A small image diffusion model, trained from scratch: 194171 training examples.
Rows from block 9 of a small image diffusion model, named by matrix and row number. Rows with one number within an expert belong to one neuron, the router's apart. Each number is 128 + 32 x the weight over its row's rms, rounded and kept within 0 to 255. All counts start at 0.
Before each expert's rows are labels from the 100 images, of 14976 (inputs lightly noised), where the router gives the expert most weight on average: "colour at peak" is the nearest of a few named colours to the mean colour under the peak. Only what is clearly more common there than usual is listed. The data: microscope photos of single blood and bone marrow cells. In brackets: how many of the 100.
# router: router (model.blocks.9.mlp.router.weight, 4x384, trained with AdamW), inputs 288-383
# up: expert up (model.blocks.9.mlp.up, 4x192x384), inputs 288-383
# down: expert down (model.blocks.9.mlp.down, 4x384x192, transposed), outputs 288-383

# expert 0
colour at peak: grey (56)
router.0 [ 59  68 121  72 105 127 174 138 122 103 192 131  82 116 132  75 123 122 114 147 119 162 180 139 110  94 163 110 163 127 104 145 179 120 129 110 159 152 194 139 120 112 158 172 108  98 105  94 116 162 137  81  98 157 105 144 152 181  89 115 143 166 196 104 118 163 138 164 154  48  95  97 139 113 119 123 120  72 123 147  85 150 125 107 111 103 173  83 104 145 114 168 182 139  73 121]
up.3 [ 96  96 107 111 137 130 125 118 136 145 119  61 144 139 127 144 125  75  60 161  99 143  81 109 137 141 130 122 185 168 124 104 107 100  95  62  85 185 102 119 177 129  91  79 144 199 134 147 191 166 127  71 136 163  98 139 121 194 156 136  76 112 118 131 204 130 128 153 121 177  93  64 105 110  76 143 128 123 163 142 161 145 132 154 117 117 117 208 122  98 123 179 135  93 187  96]
down.3 [158 141 137 188  72 133 109 132 131 126 160 177 116 106 145 120 110 151 150  77 143 124 153 132 173  95 150 148  95  86 125 137 148 163 155 200 165 100 158 128 101 120 159 147 108  67 102 104  63  55 126 152 131 123 155 170 140  64 103 144 166 155 145 125  59 109 135 111 129  78 167 156 171 166 187 129  94 134 113  86 116 140  90 127 130 120 176  47 160 149 120 107 103 121  81 157]
up.4 [118 188 119 152 118 138 113  97 132 152 147 122  70 125  74 152 121 103  51  90 116 126 144 112 131 107 161  97  47 120 145 124 115  49 175  57 151 168 127 166  91 123 158 149  55 123  86  46 117 150 184  88 137 125 192 123 137 108 141 118 139 180 106 125 126 136  69 121 116 157  92 162 127 146 118 138  91  70 168  98 142 159 154 118 147 144 156  75 100 152 152 169  89 172 153 128]
down.4 [136  68 171 144 152  98 145 175 114 117 119 133 157 125 140 115 145 119 171 160 129 143 116 114 134 153 137 180 198 117 118 119 128 201  98 196 111  52 116 114 139 146  95 120 176 136 152 186 120 118  73 146 106 134 100 166 120 111 126 125 132  76 130 126 116 159 168 128 121 107 172  95 131 114 146 144 154 175  83 126 162 108 102 136 104 132 122 165 154 121 105 122 144  67 120 128]
up.11 [140 164 106 148  74 158 166 112  83 126  89 136 159 163 155 141 111 171 134 156 123 124 121 120 152 166  73  30 109 146 112 156 156  66 104 154 122 120 187 125 115 113 168 139 125  89  92 129 184 132 119 101 147 111 117 115 100 129 121 101 115 168 125 152 149  93 142  83 157 135 117 143 140 159 111 121 126  98 107 172  97 133  98  57 157 138 183 196 113 127 190 112 123 109 101 150]
down.11 [132 114 145  82 190 103 116 183 165 105 141 127  96  96 122 134 116  73 124 102 127 147 106 127 126 102 181 227 140 153 126  93 133 187 172  75 156 131 101 112 148 132  59 136 121 139 134 138 116 132 155 151 118 157 147 161 138 133 151 141 119 103 116 126  89 156 126 163  95 130 142  76 146 101 141 124 125 157 152  86 139 152 206 216 115  94  77 103  90 108  90 153 126 145 167 125]
up.13 [ 41 165 165 113 145 121 120 168 100 138 121 131 138 140 145 121 146 183 121 152 126 134 156 128 142 106 137 154 135 115 108 106 126 159 145  74 173 123 165 201  92 154 124 146 136 134 145 126 129 120 104  77 126 117 155 108 105  98  73 120 105 137 108 116 111  53  66 159 207 100 147  85  60  75 113 165 135 112 146  96 153 110 134 132 123 120 130 105 112 106  94  97 105 109 192 183]
down.13 [202  95 108 131 121 139 109 109 169 143 134 100  95 141 122 111 126 102 143  96 136 117  85  96 113 177  93  96 149 150 137 126 101  72  89 211 106 109 108  70 172  98 121 106 103 121  87 105 141 125 129 167 148 112 120 163 158 114 173 130 145 100 103 169 142 177 170 131  78 145 135 193 134 167 167 104 124 119 104 121 110 185 126 117 134 155 141 147 146 132 146 141 108 161  68  76]
up.14 [143 127 141 125  75 136 158 185 101 145 178  89 123 121 140 168 142  70 116 114 114 163 133 116 166 187 141 152 137 152 119  85 133 105 132 124  96 106 129  97 106 139 116 178 162 134 124 140 101 130 145 105 114 110  79 109 185 145  95 146 170  57 138 108 155 131 131 160 118 120 184 103 160 170 136  82  90 126 140  74 163 147 152  69 111 132 167 168 126 146 137 176  97 153 107 101]
down.14 [108 125 130  97 176  70  98  72 161 120 114 138 165 140  74 133 131 141 155 163 139 102 144 136  99  80 129 116 146 131 139 121 106 143 111 172 161 164 130 118 167 139 128  14 114 154 140  96 160 117 107 163 148 157 168 153  95 123 136 187  93 135 134 131 140 148 154 106 109 118  70 136 133  95  65 150 171 119  74 127 117 133 121 166 173 113  86 125 132 104 143 125 172  88 125 152]
up.15 [103 181 117 167 142 129  96 118 135 138 133 189 147 108 115 138  99 142  64 230 126 139 183 152  68 135  98 117 115 120 116 166 124 135 129 116 134 189 116 102  72 160  60  77 107 112 125  95 139 153 114 128 101 123 109 149  99 191 131 152 126 179 166 118 127 176 156 131 150 168 133 173 168 123 110 159 110 127  95 112 137 191 166 157 155 174 158 214  99 146 148 104 105 180 116 161]
down.15 [140 113 140  93 129 130 155 134  71  85 123  70 132 175 123 125 139  93 190   0 146 116 114 111 151  91 182 132 138 173 163 123 140 103 112 132 163  79 126 147 190 123 201 184 126 102 134 176 153 115 127 110 146 130 121  86 152  97 142  95 112 119 103 145  95  45 111 156 111  92 134  89  70 144 125  78 153 117 166 129 121  84  81  99 129  72 104  63 161  95 118 176 149  97 127 113]
up.16 [ 82 196 142 124 127 132 113 180 126  83  64  70 174  87 165  93 162  64 110 105 126 153 129 161 132 174 112 160  90 148 168 139  92 111 132 136 109  89 102 139  84 143 168  96 144 121 114 173  76 101  70 138 100 106  61  83 100 177 113 149 101 147 186 157 136 189 141 134 179 105  57 155 113 111 104 153 142 119 124  95  99 123 111 128 104 132  64  79 119 164  81 117 112  95  82 128]
down.16 [157  65 112 105  97 106 132  95 110 157 224 186  93 170  82 166 106 171 130 145 137  79 134  84 116  86 117 100 151 120  69 119 143 143 129 137 125 183 119 136 141 132  54 145  98 113 119 112 194 161 142 133 160 130 185 177 153  61 124  87 161 105  69 111  98  44  87 123  77 147 192 121 158 182 151  84 119 129 113 152 123 143 130 116 146 118 229 164 123 106 170 102 157 167 190 126]
up.17 [134 115 161 110 137 103 190 150 145 115 171  78  84 139 167 119 144 154  62 123 152 102 153 186 150  95 143 173 130 131 165 157 141 177  80 152 148 106 122  75 154 175 102 137 145 128 121 182  57 170  83 136  91 152 150 185  91 147 166 153 118 169 164 145 133 171 153 136 170 113 114  68 145 120 154 147 142 164 136 151  75 102 121 111 128 157 114 129  47 181 100 102 141 128 128 107]
down.17 [128 141  89 143 125 146  85 101  96 124  92 224 206 106 139 145 102 112 157  96 135 144 128  80 115 177 111  69  78 119  72 114 116  95 175  68 144 172 140 155 113 101 145 133  96 117 146  80 200  69 154 139 120 107 136  66 186  92  95 126 111 105 109  87 118  67 110 141  94 150 148 176  61 118  98  99 130 113 128 126 181 144 122 152 144  87 114 127 228  96 143 160 110 148 108 130]
up.19 [165 100 144 112 131 157 143  84  82 135 162 145 191  97  49  97  97 107 128 129 126  96 137 157 109 156  80 102 111 194 177 156 150 126 104 163 127 147 159 133 147 119 111  84 176 103 133 125 132 152 113 105  87 145 113  80 155 172 164  99 114 141 169  83 115 174 132 166  52  95 139 141 176 163 123 127 113 141 145 200 104 172 120 118 149 124 136  60 117 121 114 106 168 138 142 165]
down.19 [ 96 155 116 141 112 111 116 138 181 163  80 115  81 142 207 157 139 156 124 138 142 151 141 116 150  96 144 172 156 125 105  63 121 140 111  81 113 159 137 123 162 162 140 153  89 135 123 168  96 119 111 142 159 118 150 181 130 114 106 152 153 111  76 163 133  68 105 131 219 138  80 122  72 100 134 124  95 129 104  69 162  83 110 142 122 106 105 167 120 173 147 125 121 116 106  92]
up.21 [160 177 100 189  93 130 155 134 157 109 162 121  92 179 162 161 220 164 155  97 144  57  92 117 157 126 152 120  92 164 137  97 126 108 171 131 163 114 137 138 109 127 155 175 100 110 145  85 122 109 117  96 124 105  86 120 108  91 143 111  59 219 141 120  84 111 152 124 148  72 158 141 154 129 114 141 110  89 183  96 174 150 123 165 106 105 143 126  98 101 108 168  68 121 124  94]
down.21 [ 91 173 113 128 121 154 140 151  93  64  90 162 110 111  79 158 121 151 105 131 128 170 100 168 161 176 193 158  79 132 160 164 131  97 102  72 164 157 138 116 157 109 106  93 210  96 120 164 150 135 107 153 108 103 141 173  95  97 175 162 138 106  60 153  71  97 109 122  92 152 117 170 180 105  94 113  69 159 137 147 124 142 134 135 145 125  95 118 116 120 153  83 158 116 140 165]
up.22 [107 109 116 122 130 150 125 148 153 143 123 144 123 148 103 153 137 225 107 224 136 134  92 163  44 126 197 134 120  94 130 103 128 125  74  96 140  89 135 144 107 124 147  41 134 119 127 125  84 105  84 143  82 128 144 138 182 136  97 132 151 120 111 151 189 131 146 161  96 134  68 137 134 200 148 147 132 129 140 105  80 150 117  90 131  64 135  54 137 192 151 168 178 138 128 137]
down.22 [135 127 132 127 153  95 132 101 133 127 141 116 132 127 144  92 105  69 126  63 136 132 156 123 218  96  81 109 101 145 146 150 126 135 208 172 137 192 134 111 127 117 140 194  90 137 158 128 156 128 176 105 166 108 117  97  63 113 147 109 100 145 164  72  96 133 101 140 174 140 178  91 123   4 135  99 120 137 122 163 159 105 159 157 157 247  88 201  92  92 108  77  69 116 125 126]

# expert 2
colour at peak: white (59)
router.2 [105  80 107  97 118 159 170 187 175 139 190 109  99  94 191  82 135  97 129 142 105 132 215 117 102 154 162 125 202 149 116 130 185 116 107  84 168 155 177 109 121  94 203 134 106 129 151 113  81 116 123  99 144 112  83 138 160 173  58  69 142 115 154  98 147 181 124 126 133  57 102 132 195 155 127 161 101 107  94  99 106 202  78 141 123  93 160 110 147 156 135 120 138 108  95 111]
up.0 [ 80 106 147 149 165 181 143 163 157 111 169 145 127 109 101 140 169 105  90  78 146 110 110  98  71 138  63 128 204 145 168 157  95  34 160 131  94 193 150  52 145 124  96 116 171 114 123 107 151  87 149  85 116  84 138 163 155  92 105 121 159 156 120 142 155 104 163 130 118  67 116  88  97 102 136 126 118 152 158 180 109  86 126 112 129 177 122 108 104 186 133 164 155  96 138  88]
down.0 [135 156  95 113 101  87 119 102  89 106  96 130 100 161 135 160  88 164 141 155 131 180 147 121 171 115 186 104  72 111 109 112 123 183 138 138 153  72  97 194 140 128 133 129  94 142 124 130 103 144 103 158 142 175 120  79 132 171 142 133  74  97 151 102  99 193 100 119 126 181 147 164 156 154 134 159 145 105 111  71 140 177 133 130 139  79 141 164 145  47 112  95 112 181 162 154]
up.1 [ 92 211 100 101 133 142 111  76 140 150 136  98 188 120 148 156 171 168 145 153  93 163 132 111  93 221  79 106 160 101 130 150 135  89 116 180  74 119 113 170 113 156 155 167 155 168  84 126  97 124 104 137 157 145  66 144 111 193  94 157 136 153 134  57 114 139 144 144 200 123  97 110 151 146 147 144 138 110 137 111  84 175  68 104 167 226 108 116 142 116  72 147 138  78 194 119]
down.1 [123  66 155 115 105 128 156 218 119 141 132 173  65 138 109 119 123 111  88 123 136 113 114 113 178  25 140 140  96 176 134  89 109 133 126  79 186 134 105  96 132 111  90  78 107  90 138 161 124 132 124  97 115 141 148 111 139  48 182  71 108  85 156 194 130 143 133 101  62 159 161 135 131 163 113  83 114 156 147 127 139  96 179 179 107  29 147 130 144 146 180 106 114 172 105 147]
up.2 [109 181 119 196 170  94 181  48  97 141 134 173 136 114 127 120  55 143 142 143 114 120 152 140 128 118 160 117 124 158 127 150 120 154  99 111 155 155 157 107 145 133 121 159 173 138 124 139 157 130 132  99 121 179 136 156 137 207 108 110  67 132  99 176 105 158 155  78 130 139 160  89 118 163 131 122 184  91  86  91 102 108  97  75 103 107 115  97 144 149 117 164 109 136 153 118]
down.2 [144  79 146  55  44 141 111 156 200  90 124  84 110 116 147 156 196  87  96 127 150 146 116  88 156 140 123 141 121  77 107 128 124 102 156 108  97 119  81 157 119 147 142  91  83 112 109 135  75 137 128 167 100  81 167 109 125  44 127 114 180 143 125  87 161  96 124 117 125 102 128 142 112 114 126 156  71 147 141 153 148 135 119 160 132 144 168 134 100 108 117  98 105 139 104 167]
up.3 [139 178  84 120 128 100 195  98 170 147 130 184 189 154 131 125 124 114 143  97 177 120 184 135 157 139 102  91 132 119 124  80 134 193 176 101 163 164 152  96 113 106  97 134 132 180 101 213  76 107 129 133 154 125 114  96 102 130 134 146 108 144 125 132 183 119 133 120 116 147  53  98 154  94 174  87 115 109 149 177 105 119 156  94 122 148 112 117  69 134 146  89 148 128 172 144]
down.3 [119 109 175 138 106 144  72 147  82 120 146  99  72  96 122 165 148 165 100 101 103 122  65  95  74  94 169 197 137 130 144 173 111  83  87 163  70  89 105 149 123 125 153  96 128  79 143  63 139 126 113 129 107 137 159 161 141 102 144 142 132 130  91 139  51 127 109 159 115  98 178 152  89 150 129 158 139 129 118  83 127 144  82 124 118 107 156 137 184 174 119 162  77 134  61 120]
up.4 [126 202 108  83 158 138 117 140 113 140 108 122  90 114 138 150 171 122 102 179 124  88 129 113  89 133 121 106 169 132 128 118 104 134 157 157 140 114 127 124 108 180 119 137 133 129  99 109 109 135 128 145 200  71 119  50 175 127 128 122  87 166 110 101  98 185 128 167 117 106  81 121 164 163 125 189 124  96 128 127 100 110 101 125 154 138  95 157  89 121 166  54 198 148  87 113]
down.4 [ 91  54 125 135 100  85 128 142 119 137 130 111 132 167 116 113 118 135 155  76 152 169 120 145 187 141 175 160 126 106 121 145 144 115 142  78 120 155 113 112 139  79 109 136 133  87 171 179 160 127 120 124  74 156  96 214  61 128 140 120 152 142 139 147 138 102 110 118 125 156 202 135  88  65 147  44 131 105 127  99 119 139 170 133  81 136 148 112 149  94 110 172  65 115 158 159]
up.5 [148 130 139  89 206 148 121 107 128 116 155 122  90  98 147 130 101 147 130 122  85  84  67 111  60  79  96 127 158 137 105 146 136 170 132 143 131 135  80 127 142 121 137  89 129  79 122 133 120  77 148 202 109  65 120  77 124 149 131 155 157 146 161 150 120  96 163 156 110 134  90 115 137 137 105 162 106 128 158  91 101 153 108 180  92  64 120 119 131  70 188 128  73 136  87 146]
down.5 [133 150 143 152  77 107 145 185 127 144 125  81 133 167  96 160 146 102 121 166 164 138 167 141 174 163 128 129 136 116 160  96 116 141 124  81 107 115 170 122 111 139 108 159 125 185 146 127 175 171 112  48 150 188 123 166 138  78 101 122  65 109 106 104  90 181 133  84 113 139 118 103 146 152 143 105 125 137 131 167 141 121 142  85 174 160 159 140 146 195  64 136 184  75 111 115]
up.6 [150 103 125 161 144 126 113  93 149 124 185 123 103 127 210 132 159 107 138 129 120 128 139  86 110 129 109  86 129 179 106 130 107 152  37 115 111 129 141  98  75 108  93 129 179 182 134  86 162 120  81 135 134 107 103 116 138 156  84 108 193  44 145 114 115 157  99 180 123 135  91 147 156 137 137 121 146 132 196 149  82 150 125 133 133 167  78 123 121 117 149  88 142 103 179 160]
down.6 [115 151 137 128  99 146 123 131  91 114  46 144 172 160  60 125 137 145 114 120 132  97 118 120 149 107 179 171 115  96 158  96 117  97 168 130 135 124  99 133 119 129 149 135  79  82 132 181  81 137 132 122 119 137 166 123 115 109 179 151  97 139  58 113 143  70 143  82 146 126 141  96  84 121 123 166 108 149  66  82 184 106 171 124 109 104 182 111 149 122  67 181 129 157  54  71]
up.7 [ 93 124 138 104 138 129 157 134 136 190 163 123 173 146  96 105 134  93 114  44 144 151 156 118  92  89 101 131 116 115 144  84 165 138 161 106 136 152 108 114 138 151 113  54  65 131 112 121 103 127  90 147 135 119 146 113 147 193 171 140 143  62  77 120 109 138 140  84 118  76 112  78 161 130 125 117 100 156 127 157 165 164 130 151 128 142 126 143  74 130  81 183  51 130  88 134]
down.7 [178 142 105 150 113 137 105  95 144  57  61 112  82  88 184 157 136 127 112 202  86  83  83 130 104 157 175 137 135 129 161 127  80  99  97 155 125 105 154 126 137 134 107 195 164 112 131 133 135 103 158 127 138 143 115 144  94  57 107  83 113 158 168 153 158  95  75 177 143 151 175 178  71  99 134 148 145 123 116  45  75 106 137  81 172 103 150 110 189 146 166  93 179 116 161  90]
up.9 [104 107 149  85 117 173  86  89 119 103 208 135 145 107 109 127 168 149 110 125 162 155  95 130 142  86  69  96 155 111 113 201 156 198 136 174 128 124 123 103 114  83 156 168  89 172 148 108 117  82 174 123 141  97 181  87 103 123 125 146 154  84 169 110 163 137 197 117 150 129 138 145 108 154  96  61  88 119 127 155  91 132 145 107 105 123 111 202  88 109  94 215  73 146 150 107]
down.9 [166 157 111 139 156 114 134 141 120 134  38 144  75 107 142 132  73  89 113 149 102  93 139 104 136 189 178 117 104 142 101  86  86  87 122 109 134 124 160 154 152 152 120  99 134  83  85 183 135 151 110  97 119 194  83 167 115 151  97 110 114 131 114 197  96 135  83 117 132 148  68  93 139 111 154 179 183 131  98  99 167 131 120 163 170 129 105 102 148 140 105  54 174 121 161 153]
up.10 [141 125 100  87 216 155 129  91 121 177 141  84 184 144  82 105 117 144 145 152 110  92 164 167 169  34 141 114  69 125 110  96 165 100 160 112 154 120 109  27  97 171 177  91 129 130 139 137 109  92 127 106 149 126 109 153 134 137 150 138  78 106 156 172 136 114  76 190 178 103 189 112 122 103 142 100 165 154  89 125  58 110 113 180 119 183 135  59 146 115  99  94 144 156 107 131]
down.10 [101 135 163 158  66 112 140 147 138  57 115 157  73  92 180 131 135 122 137  96 130 190  85 118 122 236  98 138 173 125 119 128  94 168  81 207 128 138 137 215 166  75  86 155 124 138 131 124 157 130 138 148  77 130 144 105 117 121 112 156 156 157 115  90 119 153 155  94  97 145  68 165 111 158 116 166 100 108 143 138 143 162 134  71 133 115  73 236 115 138 153 174 119 112 146 148]
up.13 [ 46 166 173 147 136 115 102 168 113 147 106  81  87 124  81 136  99  95  53  90 117 144 182 152 149 155 124 178 174 124 171 135  82  76  78  82 124 102 101  67 111 114  96  79 108 124 148 116 114 158 182 107 149 154 132 145 119  44 139 123 163 172 113 161 128 173 120 169  95 177 115 167  91 112 150 127 165 106 124 112 133 101 141 128 118  74 115  52 101  97  70 166  98  86 145 151]
down.13 [202  92  62 130 104 119 120  97 113 105 164 140 160 152 143 110 150 143 204 141 152 104 102  79  94 126 168  72 147 104  86 141 168 173 158 174 146 155 145 148 111 136 177 163 134 116 107 118 157 130  87 154  88 120 145 121  99 205 120  91  99 124 139  87  88 103 113  81 147 110 157 101 158 148 135 116  88 154 101 160 151 139 149 121 141 168 123 139 135 136 191  46 150 140 112  93]

# expert 3
colour at peak: purple (62)
router.3 [107 119  64  91  83 110 152 161 192 132 213 141  95 104 133 102 110 148 137 166 104 105 135  91 129 152 136 118 132 113 106 127 125 139 109  81 167 104 187 147 148  97 209 167  75  93 164 145 140 107 144  93 147 151 116 182 178 183  87  91  90 142 190 129 127 144 132 122 113  77 126 132 179 191 130 123 100 106 147 141  72 158  63  61 131 137 145  80  97 127 123 141 142 112  91 155]
up.0 [155 185  85  90 158  91  73 145 100 142 129  54  29  94 165 152 136  87 162  85 116 130 125 126 104 119 101 146  96  77 103 116  90 125 164 177  99 146 127 169 148 122 123 151 113 116 142  96 140 141 143 171 143 127 131 158 171 127 135 167 185 130  86 108 112 152 138 147 155  85 133 137  93  97 149 188 109 106 123 116  61 129  99 177 128 120  83 201 121  87  44 129 149 140 163 174]
down.0 [114 119 174 142  80 152 173 104 133 121 132 192 255 114  89 112  80 156  83 200 122 124 155 134 142 182 152 141 137 164 114 153 159 124 100 101 162 157 148 101 133 128 135  89 155 143 133 154 133 104 130  92  88 117 117 125  83 170  96  96  88 131 173 142 149  77 136 109 121 173 150 141 126 158 123  84 118 142 115 107 135 121 125  94 145 116 168  37 145 145 237 108  92 127  90  82]
up.1 [115 142 144  67 147 158 146 153 162 181 179 128 125 125 120 113 114 149 194 113 133 174 199 144 133 125 108 119  94 146 109 181 152 157 112 129 130  85 132 188 114 121 155 140 101  71 112  36 153 117 130 147 149 113 160 175  99 137 188 135 138 103 182 132  85 170 168 213  89 149 130  78 140 113 149  69 149 135  97 128  97 125 109 160 121 166 163 145  77 110  97  96  96  97 109 164]
down.1 [122  77 142 184 114 100 130 115 115  76  57 155 126 124 125 156 161 119 102 142 147  78  67 142 118 128 146 141 169  82 125  89 106 106 155 114 125 145 130  84 146 136  88 132 165 211 142 208  99 166 107 111  89 151  69 116 133 143  69 138  90 172 130  83 192  95  86  51 185 136 110 179 130 135  93 174 113 105 139  84  87 114 177 113  95 104  81  95 174 123 142 166 169 152 124 115]
up.3 [154 163 121 108 141 170 127 142  98 155 164  70 110 160  89 165 165 178 132  73 169  79 178 116 133 151  92 107 151 146 137 120 106 155 109 153 144  74 108 159 127 125 112 127 159  94  94 164 159 120 121 153 136 124 154  82  89  85 112 153 111 123  95 123 171 164 102 144 173  68 109 144  95 186  99  96  85 111 124 125 145 167 134  85 131 142 107 131 169 167 175 125 144 147 126 117]
down.3 [ 78 115 136 192 112  89 113 121 191 114 110 132 151 118 115 116 111 127 154 166 101 171  72 150 117 103 167 149 117 103 132 117 136 108 175 124  98 163 121  86 121 118 175 168 131 122 147 115 123 125 130 106 111 115 140 179 120 141 126  90 169 114 174 115 106  94 121 108  81 218 172  81 164  86 155 142 160 148 128 166 119  88 125 178 141 118 135  98 117  35 121  68  87  92 113 126]
up.4 [126 140 116 146 155 133 141 138 142 169 167  97 150 144 120  73 142 120  96 149 151 161 131 135  98 100  88 125 107 176 117 161 155 106  85 160 116 190 136 163 132 150 176  24 151 126 166 122 139 130 132 123 140 156 144 184 120 225  43 144 168 156  62 189 152 128 210 104 166 124 122  99 158 158 150 154  79 121 168 117 168 131 122 106 141 123 128 116  72 114  94 122 144 144 164 149]
down.4 [110 122 165 115 123 150  99 110  97 105 105 125 100  68 136 174 113 126 136 114  99 109 118 134 155 157 171 126 177  99 129  86 103 165  94 133 130  94 128 108 125 106 104 236 119  96  67 154 112 125  80 182 129 105  76  76 171  16 217  86 112  95 159  60 102 118 100 160  73 125 137 124  98  84 146  90 152 150 121 147 126 115 116 110 141  91 119 164 147 152 155 124 113  98 113 121]
up.11 [ 63  44 142 153 150 161 181 147 141  83  93 145 170 130 123  97 156 113 168 157 134 153 148 135 181 103 113 180  55 106 142 110 158 181 147 163 118 122 193 158 149 151 113 117 171 131 123 129 128 104 114 108 170 154  87  91 184 119 144 157  89 126 139 119 134 160  94 150 185 122  85 112  67 116 125 155 147 136 128 177 132 134 144  84 131 129  79 121 152 187 153 132 153 138 174 142]
down.11 [185 181  95 108 123  72  80 114  97 174 150 123  60 109 127 183  99 158 145 123 137 122 105 112  74 131 136 113 210 129  93 165  98  92 137 119 120 154  88 136 102 118 136 166  87 152 122 109 133 130 161 131  57 107 199 133 112 153 104  86 204 147  96 140 135  87 173 119  56 122 147 178 171 125 124 116 105 154 135 120 130 111  78 161 150 136 201 134  83  42  95 127 160 113 109 151]
up.12 [184 132 126 199 167 144 118  95 125  79 151 119  65 102 138 119 121 164 116 102  84 118 143 116 140 206  79 143  75 160 125 152 124 156  92  98 114 103 163 138 131 117 193 110 134 114  88  94  80 122 191 166 130 165 101 148 204 144 153 116 144 210 202 115  87 151 141  99 114 144 136  48 137 127 130 163 176 133 180 137 135 130 109 134 109 116  99 143 188  79 100 105 109 103  75 131]
down.12 [ 95 136 139  24  74 115  96 151  78 168 106 132 230 174 113 129 137 111 148 189 150 143 129 122 114  92 135 118 208  81 151 105 121 104 150 148 157 139 105 126  93 119  61 155 133  87 168 161 186 106  62  68 106 114 159 131 103  91 103 135  89  43  62 158 155 115 115 142 140 111 150 194 113 125 138  29 108 122  93 126  95 101 135 128 131 135 180 105  80 179 141 105 161 130 170 125]
up.13 [187 118 136 176 180 124 118  93 101 132 161  72 153 149  84 151 154 152 137 145 149 114 131 135 172 163  85 119 225 130 122  68 127 131 111 163 153 113 126 146 121 116 107 101 135 119 123  98  68  83  75  82 101  56 174  89  69 125 139  67 107 110 143 139 143 181 127 105 124 110 182 150 145  82 150  74  94 126 138  75  78 126  65 144 117 110  88 134 119 128 140 111 187  95 163 122]
down.13 [ 88 138 132 109  79 117 110 176 128 148 109 179 131 119 171  96 117  95 136  95  99 111 133 149 122 109 197  93  65 154 147 194  97 137 140 110  88 174 139 122 115 117 137 122 109 130 151 172 175 185 175 186 111 166  75 143 141 162 100 215 160 143  95  91 111  74 150 130 128 168  67  76 146 146 124 207 159 103 107 138 115 104 208 141 129 127 129 174 138 169 123 115  61 137  91 148]
up.18 [122  91 132 122 173  88 149  89 123 145 104 124 138 141 108 140 176 132 152 176 160 173 129 114 193  75 135  85 169 155 163 144 100 129 107 102 148 100  57  54 129 142 119 147 101 127  62 168  76 122  80 123  96 105 122 181 201 127 128  93  96 147 120 115 186 132 148 149 158 110 158 130 134  66 141  74 140 126 152  80 162 125 126 140 105 147  80 154 149 173 100 138 104 133  71 142]
down.18 [110 188 127 103  96 145 112 138 134 105 132 115 105 144 145 148  76 137 111  68 122 103 170 127 128 212 136 141  72 102  86 131 153 149 171 172 118 138 197 186 130  80 136 154 173 105 182 130 187 114 132 146 151 129 163  69  92 136 124 141 151 137 141 161  74 164 117 114  86  95  92 131 107 156 123 130 134 130  98 134 113 142 105 119 150 128 165 121 126  79 130 106 156 103 168 150]
up.20 [ 84 173 137 128  95 109 151 117 132 112  63 152 132 137  54 137 118  99 132 111 157  90 125  86 107 143 121 112  89 140  96 117  70 163 111  93 172 149 155 148 129 165 129 104 145 137 134 131  96  98 153  98 172 115 135 130  86 128 114 136 171 112 184  89 178 160  84 154 178 207 124 117 175 139  95 117  79 145 111 164 153 102 128 102 180 103  99  97 106 125 177 143  24 129 158 107]
down.20 [154 110 128 123 157 163  89 166 137 156 161 129 109 121 162 117 145 162 141 149  98 177 151 180 143  92 116 113 149 131 157 166 187  82 121 136  96 109 106 158 115 123 126 148  98 137 117 109 189 168  86 182  85 117 154 126 182 142 147 125  92 111  64 164  88  91 137 108  84  66  93 106  86 111 143 111 157  92 147  83 118 150 131 152 130 192 185 112 154  91  96 104 227 138  71 108]
up.28 [ 88 201 140 152 160 131 142 123 104 140 114  55 158 124 145 129  85  84  97 109  88 187  92 112  82 195  93 100 155 125 131 127 120 161 110 154 107 148 144 172 139  70 134 182 102 159 135 135 115  88 103 124 164  85  90 142 143 164 150 106 102 164 191 159 174 164 137 112 155 169 124  92 124 145 131 164  50 128 130 120  65 133  86 133 146  89 153 114 104 116  70 161 124 130 106 125]
down.28 [160  68 125  77  96 110 102 121 153 101 147 226 101 142 112  97 174 159 198 103 176  99 152 144 208  70 178 186  86 142 111 135 136 137 143  58 109 138 162  49 117 165 106  87 135 112 113 126 168 140 155 175 117 134 171 121 112 134 147 132 148 110  71 137  61 115 128 119 105  75 130 154  94  93 121  80 150 130 115 149 213 124 190 143 106 116 147 168 123  87 158 125 154 154 146 132]
up.30 [121 137 142 127 101 122 138 113 108 132 129 132 120  96 102 184  44 166  62  81 135  90 169 106  61 117 126 188 152 118 108 192 105 148 165 184 163 117 116 127 143 124 126 165 141  85  79 119 128  94 116  75 143 151 125 160 193 204 124 124 112 165 130 156  85 102 151 191 174  87 105  93  56 115 126 139 189 114  97  98 168 103  85 139 157 150 133 192 187 129  62 146 155 126 133  83]
down.30 [144 128 128 131 155 129 130 130 133 128 144 143 113 134 138  56 187  85 202 136 129 165 122 180 132 148 122  69 103 134 184 118 119 105  62  88  75 136 170 141 125 133 138 113 133 135 189  95 164 143 128 187 129  82 122  75  87  61 122 116 137 111 160 115 161 148  86 109  91  82 141 140 185 143 128  94  83 120 147 139 106 152 171 130  96  98 102  43 102 180 179 121 136 121 136 163]